Weights of a small image classifier.
Model: 32-pixel images, arch resnet, norm batchnorm, activation silu, depths [5, 5, 5], widths [64, 128, 256].
Training: 13400 steps, batches of 384, held-out accuracy 98%.
Rows from block 6 of a small image classifier, named by matrix and row number. Rows with one number belong to one channel. Each number is 128 + 32 x the weight over its row's rms, rounded and kept within 0 to 255. All counts start at 0.
After each channel's rows are labels from the 100 images, of 14848, where the channel reaches its highest value: "colour at peak" is the nearest of a few named colours to the mean colour under the peak. Only what is clearly more common there than usual is listed. The data: stained colorectal tissue patches (NCT-CRC-HE-100K).
# convs0: first 3x3 conv (model.blocks.6.convs.0.weight, 128x128x3x3, each kernel summed), inputs 64-127
# convs1: second 3x3 conv (model.blocks.6.convs.1.weight, 128x128x3x3, transposed, each kernel summed), outputs 64-127

convs0.88 [158 150  19 125 133 157 117 135 103  65  92  56  81 123 103 154  79 136 110  75 118 146 126 191 146 126 107 149 135 112  84 146 100 143 117 124 145 130 113 165  95 119  68  40 118 132 127 132 106 125 154 112 120 158  36 110 133 153 115 135 112  32 150 143]
convs1.88 [ 73 120  87 164 195 122 127 152 122 138 161 157 128 153  69 136 163 153 115  96 190 127  95 165 115  61 135 169  91 109  62  45 149 123 121 185 146 161 146 169 110 116 159 169  92 139  66 120 137 105 129  92 137 123 180 110 126  63 179  93  89 174  86 133]
colour at peak: pink

convs0.4 [112 136  99 139 122 117 114 171 158  97 152 152 139 136 120 142 139 132 159 125 143 167 117  67 155 105 141 146 114 151 110 101 161 150 124 111 129 167 125 129 128 130 113 145 123 181 148  95  98 103 156 203 138 120  55 105 128  90 141 138 102 144 144 150]
convs1.4 [140  82 112 106  82 125  93 171  57 173 149 168 129 169  86 142 125 122 118 120  86 114  73 176  90 119 172 100  95 155 132 166 117 180 132 164 139 107  86 162 169 176 170 141 128 114 162  76 115 157 117 124 130 113 100 100 119 169 125 112 142 141 129 125]
colour at peak: brown

convs0.92 [143 167  55 107  61 147  83 141 128  62 122 126  70 132 117 119  93  99 130 170 163 163  97 156 115 130 107 132 115 115  97 179 147 107 166 117 158 115 131 150 162  90 223 129 159 125 132 126 111  94 146 120 122 128 141  92  94 135 125 117  53 144 118 168]
convs1.92 [123 109 131 121 125 123  74 108 147 135 107  97 112  81 167 155 135 241 171 107 125  94 117 128 100 137 135 136  98 126 133 153 135 188 176 165 133 110 124 106 199  91 153 167 185 151  72  97 112 154 119  97 100 153 181 130 113  95  95 110 159 146 137 155]
colour at peak: pink

convs0.0 [ 87  69 233 133 116  98 164 106 107 123 108 142 200 160 126 105 142  70 109 106 140 119 138 104 133 146  74 116 160 136 182 140  56 118  88 133 104 103  86 124 114  81 153 105 116  95  74 126 126 135  99 159 107 114 109 125 143  82  75 136 171 205 129 134]
convs1.0 [140 140 107 169  45 109 147 137 128 134 141 190 166  87 105 137  72  89 118 122 196 146 146 113 181 127  75 150 143 172  95 142  75 121 110 128  74 134  97  67 163 140 114  89  88 126  93 147 129 126  63 121 124 131 110 162 122  97 162 144 138 141 129 133]
colour at peak: purple

convs0.69 [110 155 110 132 146 138  14 119 167 182 163 120  77 118  90 150 154  98 170 104  75 185 119 171 118 133 111 131 151 130  87  86  98 134 143 130 104  98  88 154 117 109  95 167 111 152 108 131 142 106 158 171  91  43 126 120 106 100 122 136  96  48 102 149]
convs1.69 [ 88 164 103 151 137 105 114 108 129 137 188 120  99 119  62 158 209  64 132 123 149 151 157  77 150 122 132 138 100 129  37 135 121 161 146 139 140 185 152 124  91 111 150 109 149 174 132 124 153 132 111 144 128 155 102 132 119 128 134 143 105 177 117 166]
colour at peak: grey

convs0.5 [103  90  95 150  92 154  55 122 146 138 151 144 119 112 147 117 136 120 174 119  45 133 152 146  75 152  84 168 173 118  86 126 127 169 115  87 109 119 131 131 102 174 104 118 147 178  53 122 142 103 138 137 136 130 112 124 179 131 120  84 132  99  93 195]
convs1.5 [102 152 125 182 153  95 130 113 127 139  85 134 114  96 129  75 143 137  89  63 120  91 148 118 161 155 106 126 160  60 120 112  73  97 128  89 122 184 133 133 114 201 156 117 114 138 107 138  93 102  84 110 138  96  40 152 123 130 139 120 166 112 146 101]
colour at peak: grey

convs0.9 [182 113  44 124 140 146  83 119 100 156 148 166 146 129 142 129 134 120  58 129 131 100 106 100 103 152 152 155 118 110 128 140 110 132 130 163 112  72  58 138 124 141 148 150 156 160 106 171 119 111  82 102 148 152 104 140 155  83 147 106 114  97  99 154]
convs1.9 [113  33 114 142  92 125 151 141  53  95 143 135 102 166 171 121 141 172 116 118 133 150  95  93 128 126 115 202 158  40 147  99  84 119 146 136 102  98 103  89 124 101  77 177 145 174 121 118 102 153  99 146 196 113 120 149 121 140 130 142 149 100 137 117]
colour at peak: pink

convs0.18 [132 131 132 135  95 169 149 133 106 131 125 144  75 132  67 159 128 240 126 108 109 137 130  94 180 116 159 117 106 129 147  83 174 149 112 161 131 156 169 113 172 154 115 130 118 180 147  74 114 169 130 148 150 161  76 128 154 129 112 146 109 136 123 146]
convs1.18 [149 140 255  60  86 132 108 127 114 141 116 148  88 162 118 159  95 130 121 155 111 102  92 120  88  90 117  97 108 111 155 105 179 108 120 148  93 150  91 106 128 151 140  89 117 134 163 139 122 122 252 137  73  58 162 159 102 188 128 161 135 123 113 152]
colour at peak: brown

convs0.8 [171 136 141 128  93 191 100 138  75 139 145 154 102 154  67 133 146 238 123 102 113 153 135 119 169 149 148 118 106 125 119  91 145 139 102 142 130 139 143 139 134 153 111 129 130 164 162  57 152 131 133 157 116 159  84 114 141 125 109  93  91 117 129 137]
convs1.8 [110 136 243  52  82 115 114 104 125 142  96 145 117 193 137 113 101 128 124 161 119  89  87 110  34  82 121 106 124 111 119  95 145 115 153 129  95 143  58  90 126 124 123  86 104 114 135 160 118 111 168 154  78  55 154 152 106 182 110 100 167 111 116 138]
colour at peak: brown

convs0.91 [163  93 134 101 135 148 165 134 136 138 136 143 116 171 126 109 132 155 158  95  67 164 116 139 151  45  32 140 141 114  91 105 147 145 145 157  58 138  88 137 112  94 133 151 113 184  97  91 126 121 160 173 134 137  61  98 164 139 127 132 129  75 127 138]
convs1.91 [126 111 108 120 108  92 156 132 124 132 138 135 107 132  45  91 163 100 119 123 127 110  95  88 128  52 172 141 105 127  52 115 152 128 135 131 110 114 112 138 115 113 146 118  94  99 224  96 127  97 151 147 135  93  67 174 141 183 160 122  81 146 170 110]
colour at peak: grey

convs0.59 [ 95 153 161 175  96 137  91 121 106 131 146 136 156 135 191 186 103 121 127 100 165 116 159 153 125 159 138 117 122 107  95 111 127 112 112 150 123 148 172 103 135 108  84 128 107 152  91 121  46 135 131 138  92 149  43 130 152  88  58  78 135 159  57 141]
convs1.59 [106 117 175 109 121  53 133 144 158 166 145 177 157 142  98 116 108 145  75  76 110 132 146 124 148 121 124 182 113 148 110 116 123 140 176 148 154 148 107  93 157 193 109 142  95 150  91 173  91 120 126 128 150  77 188 122 162 160 116 105 208 159 115 165]
colour at peak: grey

convs0.90 [102 128  84 145 141 143 151 146 160  78 155 169  78 122 130 179 145 103 116 146  93 149 112  69 143 164 114 139 145 111 123  93 160 118 126 125 131 117 154 129 106 122 117 136 115 142 130 109 131 163 136 199 166  37 125 127  55 157 139 167 147 103 146 150]
convs1.90 [197 118 133 153 111 190 120 116 138 142 126 135 114 116 121 159 116 102  78 111 115 132  87 138 130 141 117  79 128 132 132 146 122 133 136  91 103  66 130 180 139 152 136  70 151 187 132 106 135 115 141  91  66 177  54  92 120  86  50 112 124 118 158 143]
colour at peak: grey

convs0.115 [134 130 128 123 119 167 175 101 159 108 154 182 133 141 132 121 163 128 118 133  97 194 142 145  79 160  87 165 127 138  90 103 150 115 113 113 116  74 140 137 102 137 128 159  90 149 105 113 114 103 161 237 147  96  95 131 113 103 137 161 150  69 138 147]
convs1.115 [209 156 170 172 127 160 182  92 118 114  92 166  48 151 144 144 147 135 119 157 154 139  88 142  95 119 135  58  94 116  65 100 105 110 164  51  94  86 117 184 148 148 143 116  96 167 156 145 157 135 108 116 107 100 127 128 118 115  67 129 165  79 137 127]
colour at peak: grey

convs0.118 [108  97 146 102 183 120  97 124 171 108 117 120 142 122 111 159  89  77 102 117 158 132 113 102 148 134  80 137 142 113 125 117 129 111 143 114 155 118  85 129 146  73 136 108 142 135 111  97 214 143  99 207 143 122  76 153 100 178 128 119 120  75 134 115]
convs1.118 [121  95  93 151 109 163 157  95 130 121 158 105 133 122  57 155 104  63 130 147 135 166 121 121 156 129 159  89 101 141  85 153 129  95 174 157 132 102 113 103 152 130  86 126 174 178  98 138 133 138 121 119 142 191 100 101 131 132 151 149 120 147 118 198]
colour at peak: white

convs0.30 [ 63 137 132 123 107  81 135 163 127  96 124 142 147 136 179 123 109 102 177 127 146 110 111 137 107 135 127 153  77  84 108 114 131 141 115 142 124 161 139  87 125 110 127  93 116 160 112 132 152 104 139 165 126 108   8 112 124 110 129  71 107  95 128 167]
convs1.30 [149  91 118 114 101 108 126 120 192 137 128  89 114 122 104 153  99 153 139 122  82 101 137 151 185 131 153 136 138  92 140 139 118 117 200 159 105 107 129 125 180  79 147 155 207 126 146 144  78 107 128  98  94 157 139  95 114 184 212 117 127 136 114 188]
colour at peak: grey

convs0.49 [144 161 114 151 161 128 122 127 128 152 161 111  97 106  31 139 153 153 105  85  74 131 158  91 141 153 144  85 146 163 132 112 149  47 129 173 155 130 137  19 143 128 141 146 129 162 120 102 154 144 135 148 190 145 124 103 125 153 107 167 109 138 127 110]
convs1.49 [ 90 105 156 127 131 104  92 121  50 145  99 125 173 135 148 130  91 141 107  94 116 104 136 108 111  92 115 111  66 155 168 133 175 103 130 120 116  59 131 158 122 121 100 122 123  96 165 110  90 129 170 102 103 133 105  96 116 125 165 125 157 105 129 109]
colour at peak: brown

convs0.74 [ 83 130 133 127  92 165 110 140  93 135  95 135  89 122 115 104 107 172 143  97 129 126 118  60 195 107 104 119  77 135 130 112 139 143 105 158 135 159 168 106 171 144  88 139 125 165 101 106 108 133 148 151 139 219  64 105 221 135 130  96 117 168 117 155]
convs1.74 [140 121 222  29 142  85 116 133 179 134 142 115 116 147  69 127  98  93 133 144 105 115  86  77 109 129 144 159 110 100 117 130 139 108 133 174 144 152 120 105 120 115 161 116 125 130 149 150 145 108 180 128 114  77 127 129 113 208 159 136 189 103 122 176]
colour at peak: brown

convs0.96 [120 139 130 173 112 117 148 181 180  69 140 158 175 122 137 160 115  89 141  85 150 155 104 146 128 119  69 139 159 145 111 124 152 148 137 100 152 141 159 132  72 133 136  63 122 113 124 121 137 127 117 102 128 115  26 157  68 171  81 165 124 145 108 164]
convs1.96 [113 125 150 158 110 132 134 113 108 137  83 173  84 148  66 151  97 122 137 167 129 100 117 213 119 108 193  87 132 106 124 166 174 165 101 163 157 150  74 153 106 182 170 168  99 119  96 144 135 145 141  97 136  96 143  55  73  91 153 100 124 124  72 118]
colour at peak: brown

convs0.56 [125 183 112 163 137 130 135 141 114 119 172 197 150 134 142 115 120  99 155 126 145 153 200  92 131 156  94  98 186 147  87 161 144  84  71  85 104 133 141 104 123 101 163 131 135 123 104 133 131 147 142 195 164 126  46 140 129 114 157 136 137 128 135 129]
convs1.56 [113 145 101 102  89 107 152 111 131 169 117 202 139 168  86 130 125  99 101 128 185 138 144 149  92 136 157 108 122 173 103 190 141 146 133 153  65 121  94  53 146 141  81  73 115 114  69 112 137  49 138  85  93  77 151 110 124 134 140  77 189 121 144 115]
colour at peak: brown

convs0.16 [132 123 146 116 148 138 167 137 147 117 157 134  52 105 123 168 131 134 113 152  91 134 102  60 133 138 124 142 148 120 117 104 175 122 111 115  70 155 147  86 113 107 113 146 106 175 118 122  98 159 170 179 173 103 148  95 131 148 154 177 140 142 142 149]
convs1.16 [201 138 135  94  65 155 127 130  99 147 132 136  81 105 138 133 110  80  59 123 104 140  90 129 125 128 109  56 141 146 167 126 152 131 126 105  92 120 141 152 109 121 151  92 123 158 182 106 137 115 167 117  82 171 117 128 150 117  77 148 112 126 182 143]
colour at peak: grey

convs0.46 [134 177 101 169 132 107 152 140 142  74 191 189 103 150 135 161 188 110 125 106 121 134 191  80 106 184 126 138 127 104 135  91 143 154  76 143 187 102 171  81  87 146 105 124 120 162  68 141 111 173 129 246 159  70 128 137  74  78  94 197 143 119 112 144]
convs1.46 [173 144 126 124  82 149 116 129  93 138 120 154 101 171 102 138  99 136 107 157 147 126 112  91  89 158 148 107  74 147  92 144 121 141  99  91 163 102 126 197  82 160 150 124 127 156 130 131 130  97 151 104 107 139 170 153  72 112 126  50 153  96 103 137]
colour at peak: grey

convs0.94 [ 71  99 136  26 175 139 134 101 125 154 123 152 150 158 129 174 125 144 121 108 124 157 115 126 148 161  87  82 114 147  48 103 134 151 153 102  86 146  95 166 120  80 168 139 179 132  83  84 118 144 109 178  71 101 100 112 127 129  87 161 128 158 101 107]
convs1.94 [ 79 110  88 100 183 109 120 130 165  94 121 147 146 130 108 144 151 124 110 147  84 121 113  88 140 122 149 177  61 172  62 162 122  98 149  92 119 137 155 117  64  99 125 141  76 115 197 150 141 144  45 106 109 100 111 178  77  66 111  61 146 107 131 109]
colour at peak: grey

convs0.31 [120 122 130 116 199 114  92 144 187 115 113 110 137 115 123 154  82  85 106 158 116 126 130  94 139 147  83 127 133 136 139 115 130 100 125 125 131 117  86  91 170  74 139 122 137 151  95  99 228 128 118 219 159 121 104 134 113 150 106 135 104  69 119 100]
convs1.31 [124 121  93 139 114 151 152  93 128 125 155  93 157 116  48 168  90  77 137 155 116 156 135 112 146 130 152  68  88 170  93 154 127  88 173 152 140  92 113  97 167 132  91 118 161 157 101 129 115 135 129 117 150 179 110  84 126 128 138 148 135 146 125 189]
colour at peak: white

convs0.1 [118 148  75  82 140 126  90 188 131  72 149 123  63 127  66  69 135 128 122 161 104 160 138  80 174 134 148  99 127 105  66 132 119 122  97 166 152 141 107 104 144 134 122 105 163 165 114 144 177 148 134 199 201 160 154 128 124 158 107 145 113 129 100 124]
convs1.1 [150 121  87 101 149 125  92 101 140 101  67  81  95 167 121  71  87 102 221 125  67 108 126 129 175 193 174  72 114 166 154  79  80 183 123 119 159 137 182 133 119 147 125 138 108 112 150 116 154 175 120 149 201 116  86 153  93 183  85 123 134 123 140  97]
colour at peak: pink

convs0.7 [ 71 125 161  99 110  95 134  96  86 119  90 130 160 106 135 123 112  76  94 149 192 139 142 159 143 100 160 101 154 127  95 167 173  97 133 138 133  65 124 160 148 100 126 123 143  96 168 111  85 124 189 141 108 114 137 106 130 158 128 167 125 177 120 116]
convs1.7 [100 127 116 116  70 149  80 144  71  86 132 155  85  76 164  74 104 152 150 169 157 109 180 177 147 127  98  86 115 124 175 125 105 103  95 100 163 103 177 140 116 131 135 123 120 125 110 150 119 183 119  91 124 126 150 137 164  66 126 131 106 122  81 112]
colour at peak: pink