A small image classifier, trained from scratch.
Training: adamw at rate 0.0015, 13400 steps, batches of 384, held-out accuracy 98%.
Data: trained on stained colorectal tissue patches (NCT-CRC-HE-100K), 90422 training examples.
Rows from block 6 of a small image classifier, named by matrix and row number. Rows with one number belong to one channel. Each number is 128 + 32 x the weight over its row's rms, rounded and kept within 0 to 255. All counts start at 0. Numbers have three digits each.
After each channel's rows are labels from the 100 images, of 14848, where the channel reaches its highest value: "top examples" is what is common among them. Only what is clearly more common there than usual is listed. The data: stained colorectal tissue patches (NCT-CRC-HE-100K).
# convs0: first 3x3 conv (model.blocks.6.convs.0.weight, 128x128x3x3, each kernel summed), inputs 0-63
# convs1: second 3x3 conv (model.blocks.6.convs.1.weight, 128x128x3x3, transposed, each kernel summed), outputs 0-63

convs0.22:071146105152197115116144126100142110162218122159108109192152138124178111135105151138127131143139146153103097144125126108125119105090062125126143062160069125106101115097073120097153156161108139
convs1.22:166127114105151116118177119131211050148212109142099115140130118102094081096114115168104103136157124097148095156127183129145093121110078125132095084143145104144142107127143132033086152135126100
top examples: tissue: normal colon mucosa

convs0.77:155120140105175124139141182179135160142101138180169140124143068144126174085090147190132103156118116126091102146179093086115114129102136139095214081124100121129112136175061110173169148102121139
convs1.77:120143176124108112120099141161100154170112092120207097130140170134210141088110122123120145136064142142147103127144110141119112162118162115122148108162114143133075124109110136138108150106127153
top examples: tissue: normal colon mucosa

convs0.98:101135116184210104146104143156064167074151155130127133135156121128120150105130169132123135158062144172136093156135113071146118109117100127174209108208117107115116146183109167118148111149100128
convs1.98:090139133112154121131165132115127068127150145060152056125172112105103076136026116150121096084133111110154094130076202172144143149124158123148080157141105110145098142132158110119101142126142090
top examples: tissue: normal colon mucosa; tissue: adipose tissue

convs0.78:104118159108117103101080119127030088115068076127134150074147086138133122127111134125048133081169114146150148140148081122140168121122217111127143117095167147146099128110124118124129116100093148
convs1.78:137118122153132153138062161156122144144149144128112127098123151118147113108137130079130072127119138176054127130114156127145111112145128108128137066124142123147129104127037177139152142131072136
top examples: tissue: lymphocytes; tissue: debris

convs0.10:059151113090174100107152118127073166150128179126147077114154115128129046148125146155173127186136135166098118168175051141135130126093139145157104117170090119161122088192125177125177140098149114
convs1.10:072148133130205120063143085100168105099136117152112093104159146107112101119124109140125097074094090099113079067067127095163099122132145132086117114049167142150095004140142104126123134059152165
top examples: tissue: tumour epithelium; tissue: smooth muscle

convs0.35:124161124127082112091150142137077139119110150131169116116148101163089158133131123198164116155147133135161123132130092114087088137119175127143165104163134176122118158157011157148159129106145114
convs1.35:142179148142105126062122126094154149055132104100172095072131171140156112052167136140097105092065118100160083075114088152137103161119127078126145106107106152122096099145090128123058111108140143
top examples: tissue: smooth muscle

convs0.103:115097120102224097092157139157104153131111115181092105098160173142133143086185139137183108143137090146149085146138073101139134135083143139146091101129123072070123156172114158147163026119151125
convs1.103:076127117108112092127162147099172146118148141090080098119119117137141083117070154168072088120192104088185128141150059159118104176117182146157085157156102120089111123182186161090145128093169045
top examples: tissue: cancer-associated stroma

convs0.28:151132152114129160146108069157089121093145127135145129106148129134116153069138131099087129191101141165160112146112152059116107104121120099169127150153135151124102166138135099085098050177062117
convs1.28:135098088105070166147142074107130096096080129091073113101095115153138113118151122088099101132132123136089112130101192095138103123116075114149132117127052063110101149154109109078106113155127140
top examples: tissue: normal colon mucosa

convs0.95:094155093155154108124131106127150173106135119161116105162143084093082091226062097137126139119132177210057068124116118122152150087101169099111098126132076146202161135131135192150133145115094138
convs1.95:131138184093129175225208143133157144127063131190118161110140158134153132169180187139130137164096105141145057163151176154122105129123114134152141120161222167136142120155157147130149098091110106
top examples: tissue: normal colon mucosa

convs0.122:160170076095122143169148117102155103171165155172154130164145150134130096079105154142148126144124138096087129120126104151151146093165168094119123087138087128138077118142039128121147159138175121
convs1.122:163172142079098067156168180106153116111135078073087153139109139134085110085168123160175110114157109128139139112117078107061084142149176122102141156165078116118181180098097142147067114107116149
top examples: tissue: normal colon mucosa; tissue: tumour epithelium

convs0.73:115148166136140136114163125125143119100096108127025121140151168108162136118116044135124049138136136196159008152152088148121132121105153142092080118144113050113106116051103122146143144174171112
convs1.73:085111113119096113074106110142180157114143142129054114125125097120132107119101084167095063108129110054127046133087149112159122142055162134149119126168131053086072143146136137093112135167070118
top examples: tissue: mucus; tissue: smooth muscle

convs0.63:128105112128161153132041146132097137095159123143142119120111163138159163145116146141055114145107125132128152092103177095129121102130085139133137113036145106168144129092135056083133134116033104
convs1.63:097106077106175145146120088147123131120138148071099099124111106091166123116100121149120131126202162141137116148102157141070090192148080142096091094112112105103089092133090150104132116179114083
top examples: tissue: debris; tissue: normal colon mucosa

convs0.56:123127148116118058113108086149144131110066082073130113074106135122103103180153153074088115111092136131145152154162103163088168096134145133129133120118183173067112090073134040137072070154078154
convs1.56:142063156145111118117068154157109135101122109138121146087105095177135205087108105059122126119090129136122131083141095116099113131134093073125139134180139116149102109081059151182124111121136157
top examples: tissue: lymphocytes

convs0.88:166109114120162193103126135107134141125134119135163130177141147130178102104125123112145095135139133116166135124157201143151075142117106188113117130120107130165096102154135160140204143132127062
convs1.88:133153065128116132105143107106112129144105129088110097141144092051130149150157065176137073103175163120150143134106147146087148141146151153089125149115071082129165142140132118101087135138136135
top examples: tissue: cancer-associated stroma

convs0.54:041124091113180142133111119116133158137152189023145129135071153116098080128130128099134099149080140136112139163163099127099156103139180159166127142148064152151117005175115140122164131153098168
convs1.54:122076195131132112128100127132111123113105091151129132136131144142120142129121111088088111156099118167136152095107107000126079089151153124082145125136118133175101069154104129179113069076109149
top examples: tissue: lymphocytes

convs0.38:076116164115133127145103107144106121124132097151189098141109049088111080171137149163123099119135104120149138102090063163168147122148143238098172128127139134118156104070131133089166155107100119
convs1.38:084126143114123133213082091191116159152153186166106129129090118135094158112108133157151129128122140113099130150174107143096136164121092193081087081136130149054116129110076210139200136188118114
top examples: tissue: smooth muscle

convs0.68:162100129150080150025097166060141078116129116187109132116141120126107137088086120169126139122113132066129135146138137125168118194126167095114093100089148115094135173127115128175094202125068173
convs1.68:113123099121139120149083127139089135184118126117132207110133121113145116123108142129100125143102141159136144135123109140137208120123166158137174174142145129127075158074111108140112115136104137
top examples: tissue: mucus; tissue: normal colon mucosa

convs0.6:098090064160186177087079111092080156115141132156088082105141063109112091125109135163129134159105121101135095141164132128133093129090103104153041135132113143180131148157095153143160140142128111
convs1.6:178099113095123172156150140129126186131127178142152148107074098139114102117141181116136126142127126171152155137147122118064060139137121116110123178134139169095185144112174137132133127156104058
top examples: tissue: smooth muscle

convs0.33:146115136118168127121092147133181132179135122149103124104131043163109176040135155064088149198109108151103127146136094167154125140175108116166122113123098133163079136147126086090090109171049130
convs1.33:172048098141091127093134113096096125117111071170108128190129166105027120183159151082146117125094098069129132173140062141162098092121080110118127142144142047122139151118118124163112138118164185
top examples: tissue: debris

convs0.123:171146095128171123141152159106131117124133127179122146164199138110181124105108124140161136130151098112117130129148104072121103024078100089098118140200079100132128141156125169145097096130149130
convs1.123:124121114136115095163142143138152155111123115079070162126116094168162147118151103125142129110222171143171157137166098164115088135146166124114153108178109182073147184151161114077115139119125042
top examples: tissue: cancer-associated stroma

convs0.30:144088112140215094135132138106105174120160203147113089051126084125097121101168120159178135142148174092154112141129136104097142119099141078153132064156125180156146156226052117153088104108118136
convs1.30:172084130160110137134155138085172131129115125116184095088114173116116153110110118099136113147080144156160107150166175161124090192138048090150150100100097179159168097206093153072093145123134096
top examples: tissue: normal colon mucosa

convs0.110:095122117124160171115138135130091116109119141119102066121104088149129131064120113227122134152114128107159128110136199116113144132099098102146193115135170145178084151187087161076146153089140063
convs1.110:178146118131189201094131120135090128148144187137162141081081109155125085130149154107112149146130063171153104169128164060141127094085020118157101114158106128162122146171146164128168098171128103
top examples: tissue: normal colon mucosa

convs0.87:126144145117194180118124099142107183154190115143131112203124065072112050144179175145114108147072120102122087119124164142191122143148154185106172106167197124109099110133109201132189158128138132
convs1.87:157140141109103136120111136229098156182151165195058116133128144127077124097098148151223138145057166130087100138177107141113146106134136154149104131112144161105129163113144160100212076139124127
top examples: tissue: smooth muscle

convs0.7:154141088067146104104074155050050116043119100179124118152174137089177108152107129137112121094153080117165101144150077146163130155042143115099103101127127114064119183119114151146171153119082149
convs1.7:034164096132082086146139170113082121151145120072112122114141090105152079171087109142106100115178121092117155110107111102123198152143172170081104192117125085106071145109154098130094105059116103
top examples: tissue: tumour epithelium

convs0.4:088153095108230108124108104128044152109101150138144104110145117148069078096144142152117132164107103107075090156154076097138149080106131127170167131176042152160129154219106172106192127047108118
convs1.4:146126176194151153124109175093094101105156119090148117101111185194153114125116147136108133140112061132143112089105160040141107062106148105127105080074155163186191102115127121131133073105162166
top examples: tissue: normal colon mucosa

convs0.52:128107000075248133143089095138092165099206136148106073113147143154161113103107156134127136168125079140063109131163143166111120131085115099133130116128073105123104149198145155120132115143140162
convs1.52:143109110092105161134183132136126129150198090079137059147085152147168159117102156163135123141172117143143160150174139118126101149079123073118138164143119135139184123177144193097111155119162084
top examples: tissue: normal colon mucosa

convs0.41:108125097127165139057131136117139142159160124119132103206154099177126124115093183143130140178124150115097141169206107130139066120138114160146148092169084064140081135159114180115201184147139123
convs1.41:149200102131069138061138111135112118169162142179177105155117100084115112130165120157099139085099136098112158147138115155132153105109122107158103129130123132136164114043154124131125174116196175
top examples: tissue: debris; tissue: cancer-associated stroma

convs0.105:103090085081224141069066130129119170089117121175143140143143097114114102111094111137085131168089187117129064155178093135126143144123115118107111140099121153140118167174124119129151146115064148
convs1.105:119106156144099187103124185093108095166108127104182145145123174135202109144066147096095126185146089178166158113067121119110151105074092127171101133111240131150160153132161112152097100108120171
top examples: tissue: normal colon mucosa

convs0.117:126162090095108131147079136084142112149182161129148157134175135084133108153100155085134145111108088145122137077107139099150142141098159145133128115158065141119143128225068201093121120101119184
convs1.117:159141169107095148163154127116103119135109084123142196127124105138114128137148158087126197182121136150087219156172128156081114093164101153091124125107136140144160133158128112092126119082135083
top examples: tissue: smooth muscle

convs0.81:121162091168159163128116134131145130152170158101150104217147114087143117164115167122140149129062149095074143085094159070149103084143167139132168088187127106148132099181069196083163163120135150
convs1.81:182176149128070125121153129187121137112130131140123147123114124179147108172164151123148216147103195156073147170213116169105114100173070150137152120119125133135168137121130106154135119094162147
top examples: tissue: normal colon mucosa

convs0.15:159118135149131153146052121138127086173069139167098131113096082165112175098106123164041119156092087115138130093076153107148120170156079126170179113096154106109118182119133102090122128103106104
convs1.15:090099137075193140129119028124056114156128121131116082180142151140112127092123158118088150126094073137101086149115128160119075150138131120114163090139132149111087099213096146106136079163155081
top examples: tissue: normal colon mucosa

convs0.67:117068131152178118122093091170200182178151140128097138174126109119105155082148168112100129153051131129153127159156140158128162102104101156125156118183162134082068135143157156135151128147128107
convs1.67:101070132086162112094127127125085106143103112244121128168176111164110166095075134104105117152090136124176142119132148181078168102075136104180139137169110114092150142133124073150119124083162131
top examples: tissue: debris

convs0.13:117129144133176097083040185134107156142164105152136063109161127116091153157090154177046155153133152128102091156149071124114111059122128140109145093106150121075176134120087121131143112125039087
convs1.13:081129101126146141163162110119137101128131175109127135068144107099135116100119104151103148104176128071114113136124126158069085153153104142122031096139085138070071146104133136124142137151162125
top examples: tissue: debris

convs0.96:103133135134153118000157143156107167135144108118142093139148096157134102109045135136139136158117150122060161161168134111131104117133108165132142147137066137117115121161140170130162125127169108
convs1.96:141133070157107141094094150092116123143137152153151150082116086096166159120153094163094075102117104112077130112091115115199110113089102067150080097111170067126132121083116120127143169164168166
top examples: tissue: normal colon mucosa; tissue: lymphocytes

convs0.29:127102086101255094136114137094117145145146150152107128142160123155095162114163167137127154167159146135071109153148090138143130119118101112165109073160132110130122135222110179108143103122160133
convs1.29:107116148141073108097152160109135123161158064105152116138162183152130125137083133141104082126111164098124147138105156175185121145113142085161170106124104176132198093155135086048106166067181126
top examples: tissue: tumour epithelium

convs0.120:141145099127194132100052183097105126134135158125123137064154164116066150175106136191089122155166149126072097154145092118065101079090169117131134110107206129165183093148062097161129143151069077
convs1.120:140110148128107146125168144168149154129119128154154140133128173152141111128096142131154137160110169137106135163167103124123093130131134151107102099125126162137106111086088125184128179102168084
top examples: tissue: debris; tissue: tumour epithelium

convs0.109:139117165174161127051152112162120199157125119116151090164175137095147107151146142113146071135180138145132133139151149135142107101140085177081163120174136122168109080161110177085164125121141084
convs1.109:126167110132141135174154095144167121139112134156098136107159066097076107142164080163185073075138145108054104112123147138150134073176133182128134097121119098142120113077126138110150148119166102
top examples: tissue: smooth muscle

convs0.58:144137142122119135128128118116165100105112081173119101037151102116104143166126133135105141180158091225102076112104088135169082141122105097122084133146113168131173187089125103137057043170077087
convs1.58:091110147098098149190153049137165151093113109149087111120093137146123131083162134128110112120123106077154096179133120122174065157112145113105146168184115145055123148199120165087151111159147108
top examples: tissue: smooth muscle

convs0.83:116088128139173120000165148161093169145127128138131055159141118123117123134082144162159137151159147142047157158165130108112093068099127134120135137166072106158151136194130184139144158165146127
convs1.83:150132083105099107138151135114106182088049206131135145045106048103141139121155085154098065122141135138122146144098125146176139146112113054154099099123177088109138137078135115099116180180137123
top examples: tissue: normal colon mucosa

convs0.51:104091118180218110121128163149102196127159164137172060121153126122127157104112173156150126158128146152125132166140119081113097096140062114135200133179115158163145132184088141136135110147124089
convs1.51:118126107140127122138178133117138095113116138080162129077154123083129076120121115141076092097159146100144137154120162188148119151163117127145086139140107140139114133105151132141111208115156029
top examples: tissue: adipose tissue; tissue: normal colon mucosa

convs0.85:151118134139082139118059137121140128092136119124114070045141166103114151195119138114073131144112156148175101113113122149100137105153097150130088103072132144143162139077115064077107029111022105
convs1.85:097100077116101140181166101114211092125075108106114165113108059121123138098176087121125146102183105110136097115121165147114132204100051161140110141120125165102088124122080128159115172133127154
top examples: tissue: debris

convs0.46:115137108104191080159159120130097160121135117109128089098097091141149099131136165118120107129118131086055121141152096134143104103151146120144165106137118132131081088112139122155132077137108160
convs1.46:119082155147099143100123112141067104146108146110136084127095052169140207145131090151120067132083123102008169081142061105091114094130134118106103089133147081148125120075083135073121114127109112
top examples: tissue: normal colon mucosa

convs0.27:104113130122153172105094107122111114123160126115118122113106102158128168091116167151098151184146125194134133127157168147048118168122103138154116100009139116171145097130095029130097167166045129
convs1.27:110125067089100182107112020082122113083122116078178100134114113134102096071134189124137178101110103124130122148136162163091112167132084031116102128094097133066139129151114142091108149195088099
top examples: tissue: debris; tissue: mucus

convs0.36:092080104182196124100125143157123145119164160126119064103128094149093155124126151167147130180155120184107132148117183050123095100105068053165182128168130153185144120179158135139086124152158079
convs1.36:148086125096189134120168131144110147125126180126171169111122121134137151109116152108134113140100159129146130200156175187138098155116069077133135126144081153127157127154125142135133196154150023
top examples: tissue: normal colon mucosa

convs0.50:060082146139192111090113126128149146162157165091106110094075130155114146070108145158109136183146137197065154127135094169064136108159106172178126097061121100158134024163114082117128169197129130
convs1.50:092108090135160124092096073096131135058114076085133114150131144107067142145094153134168150097106130101130143142098106133121151176158125058090119113108129095126130087105096145104113169204138132
top examples: tissue: debris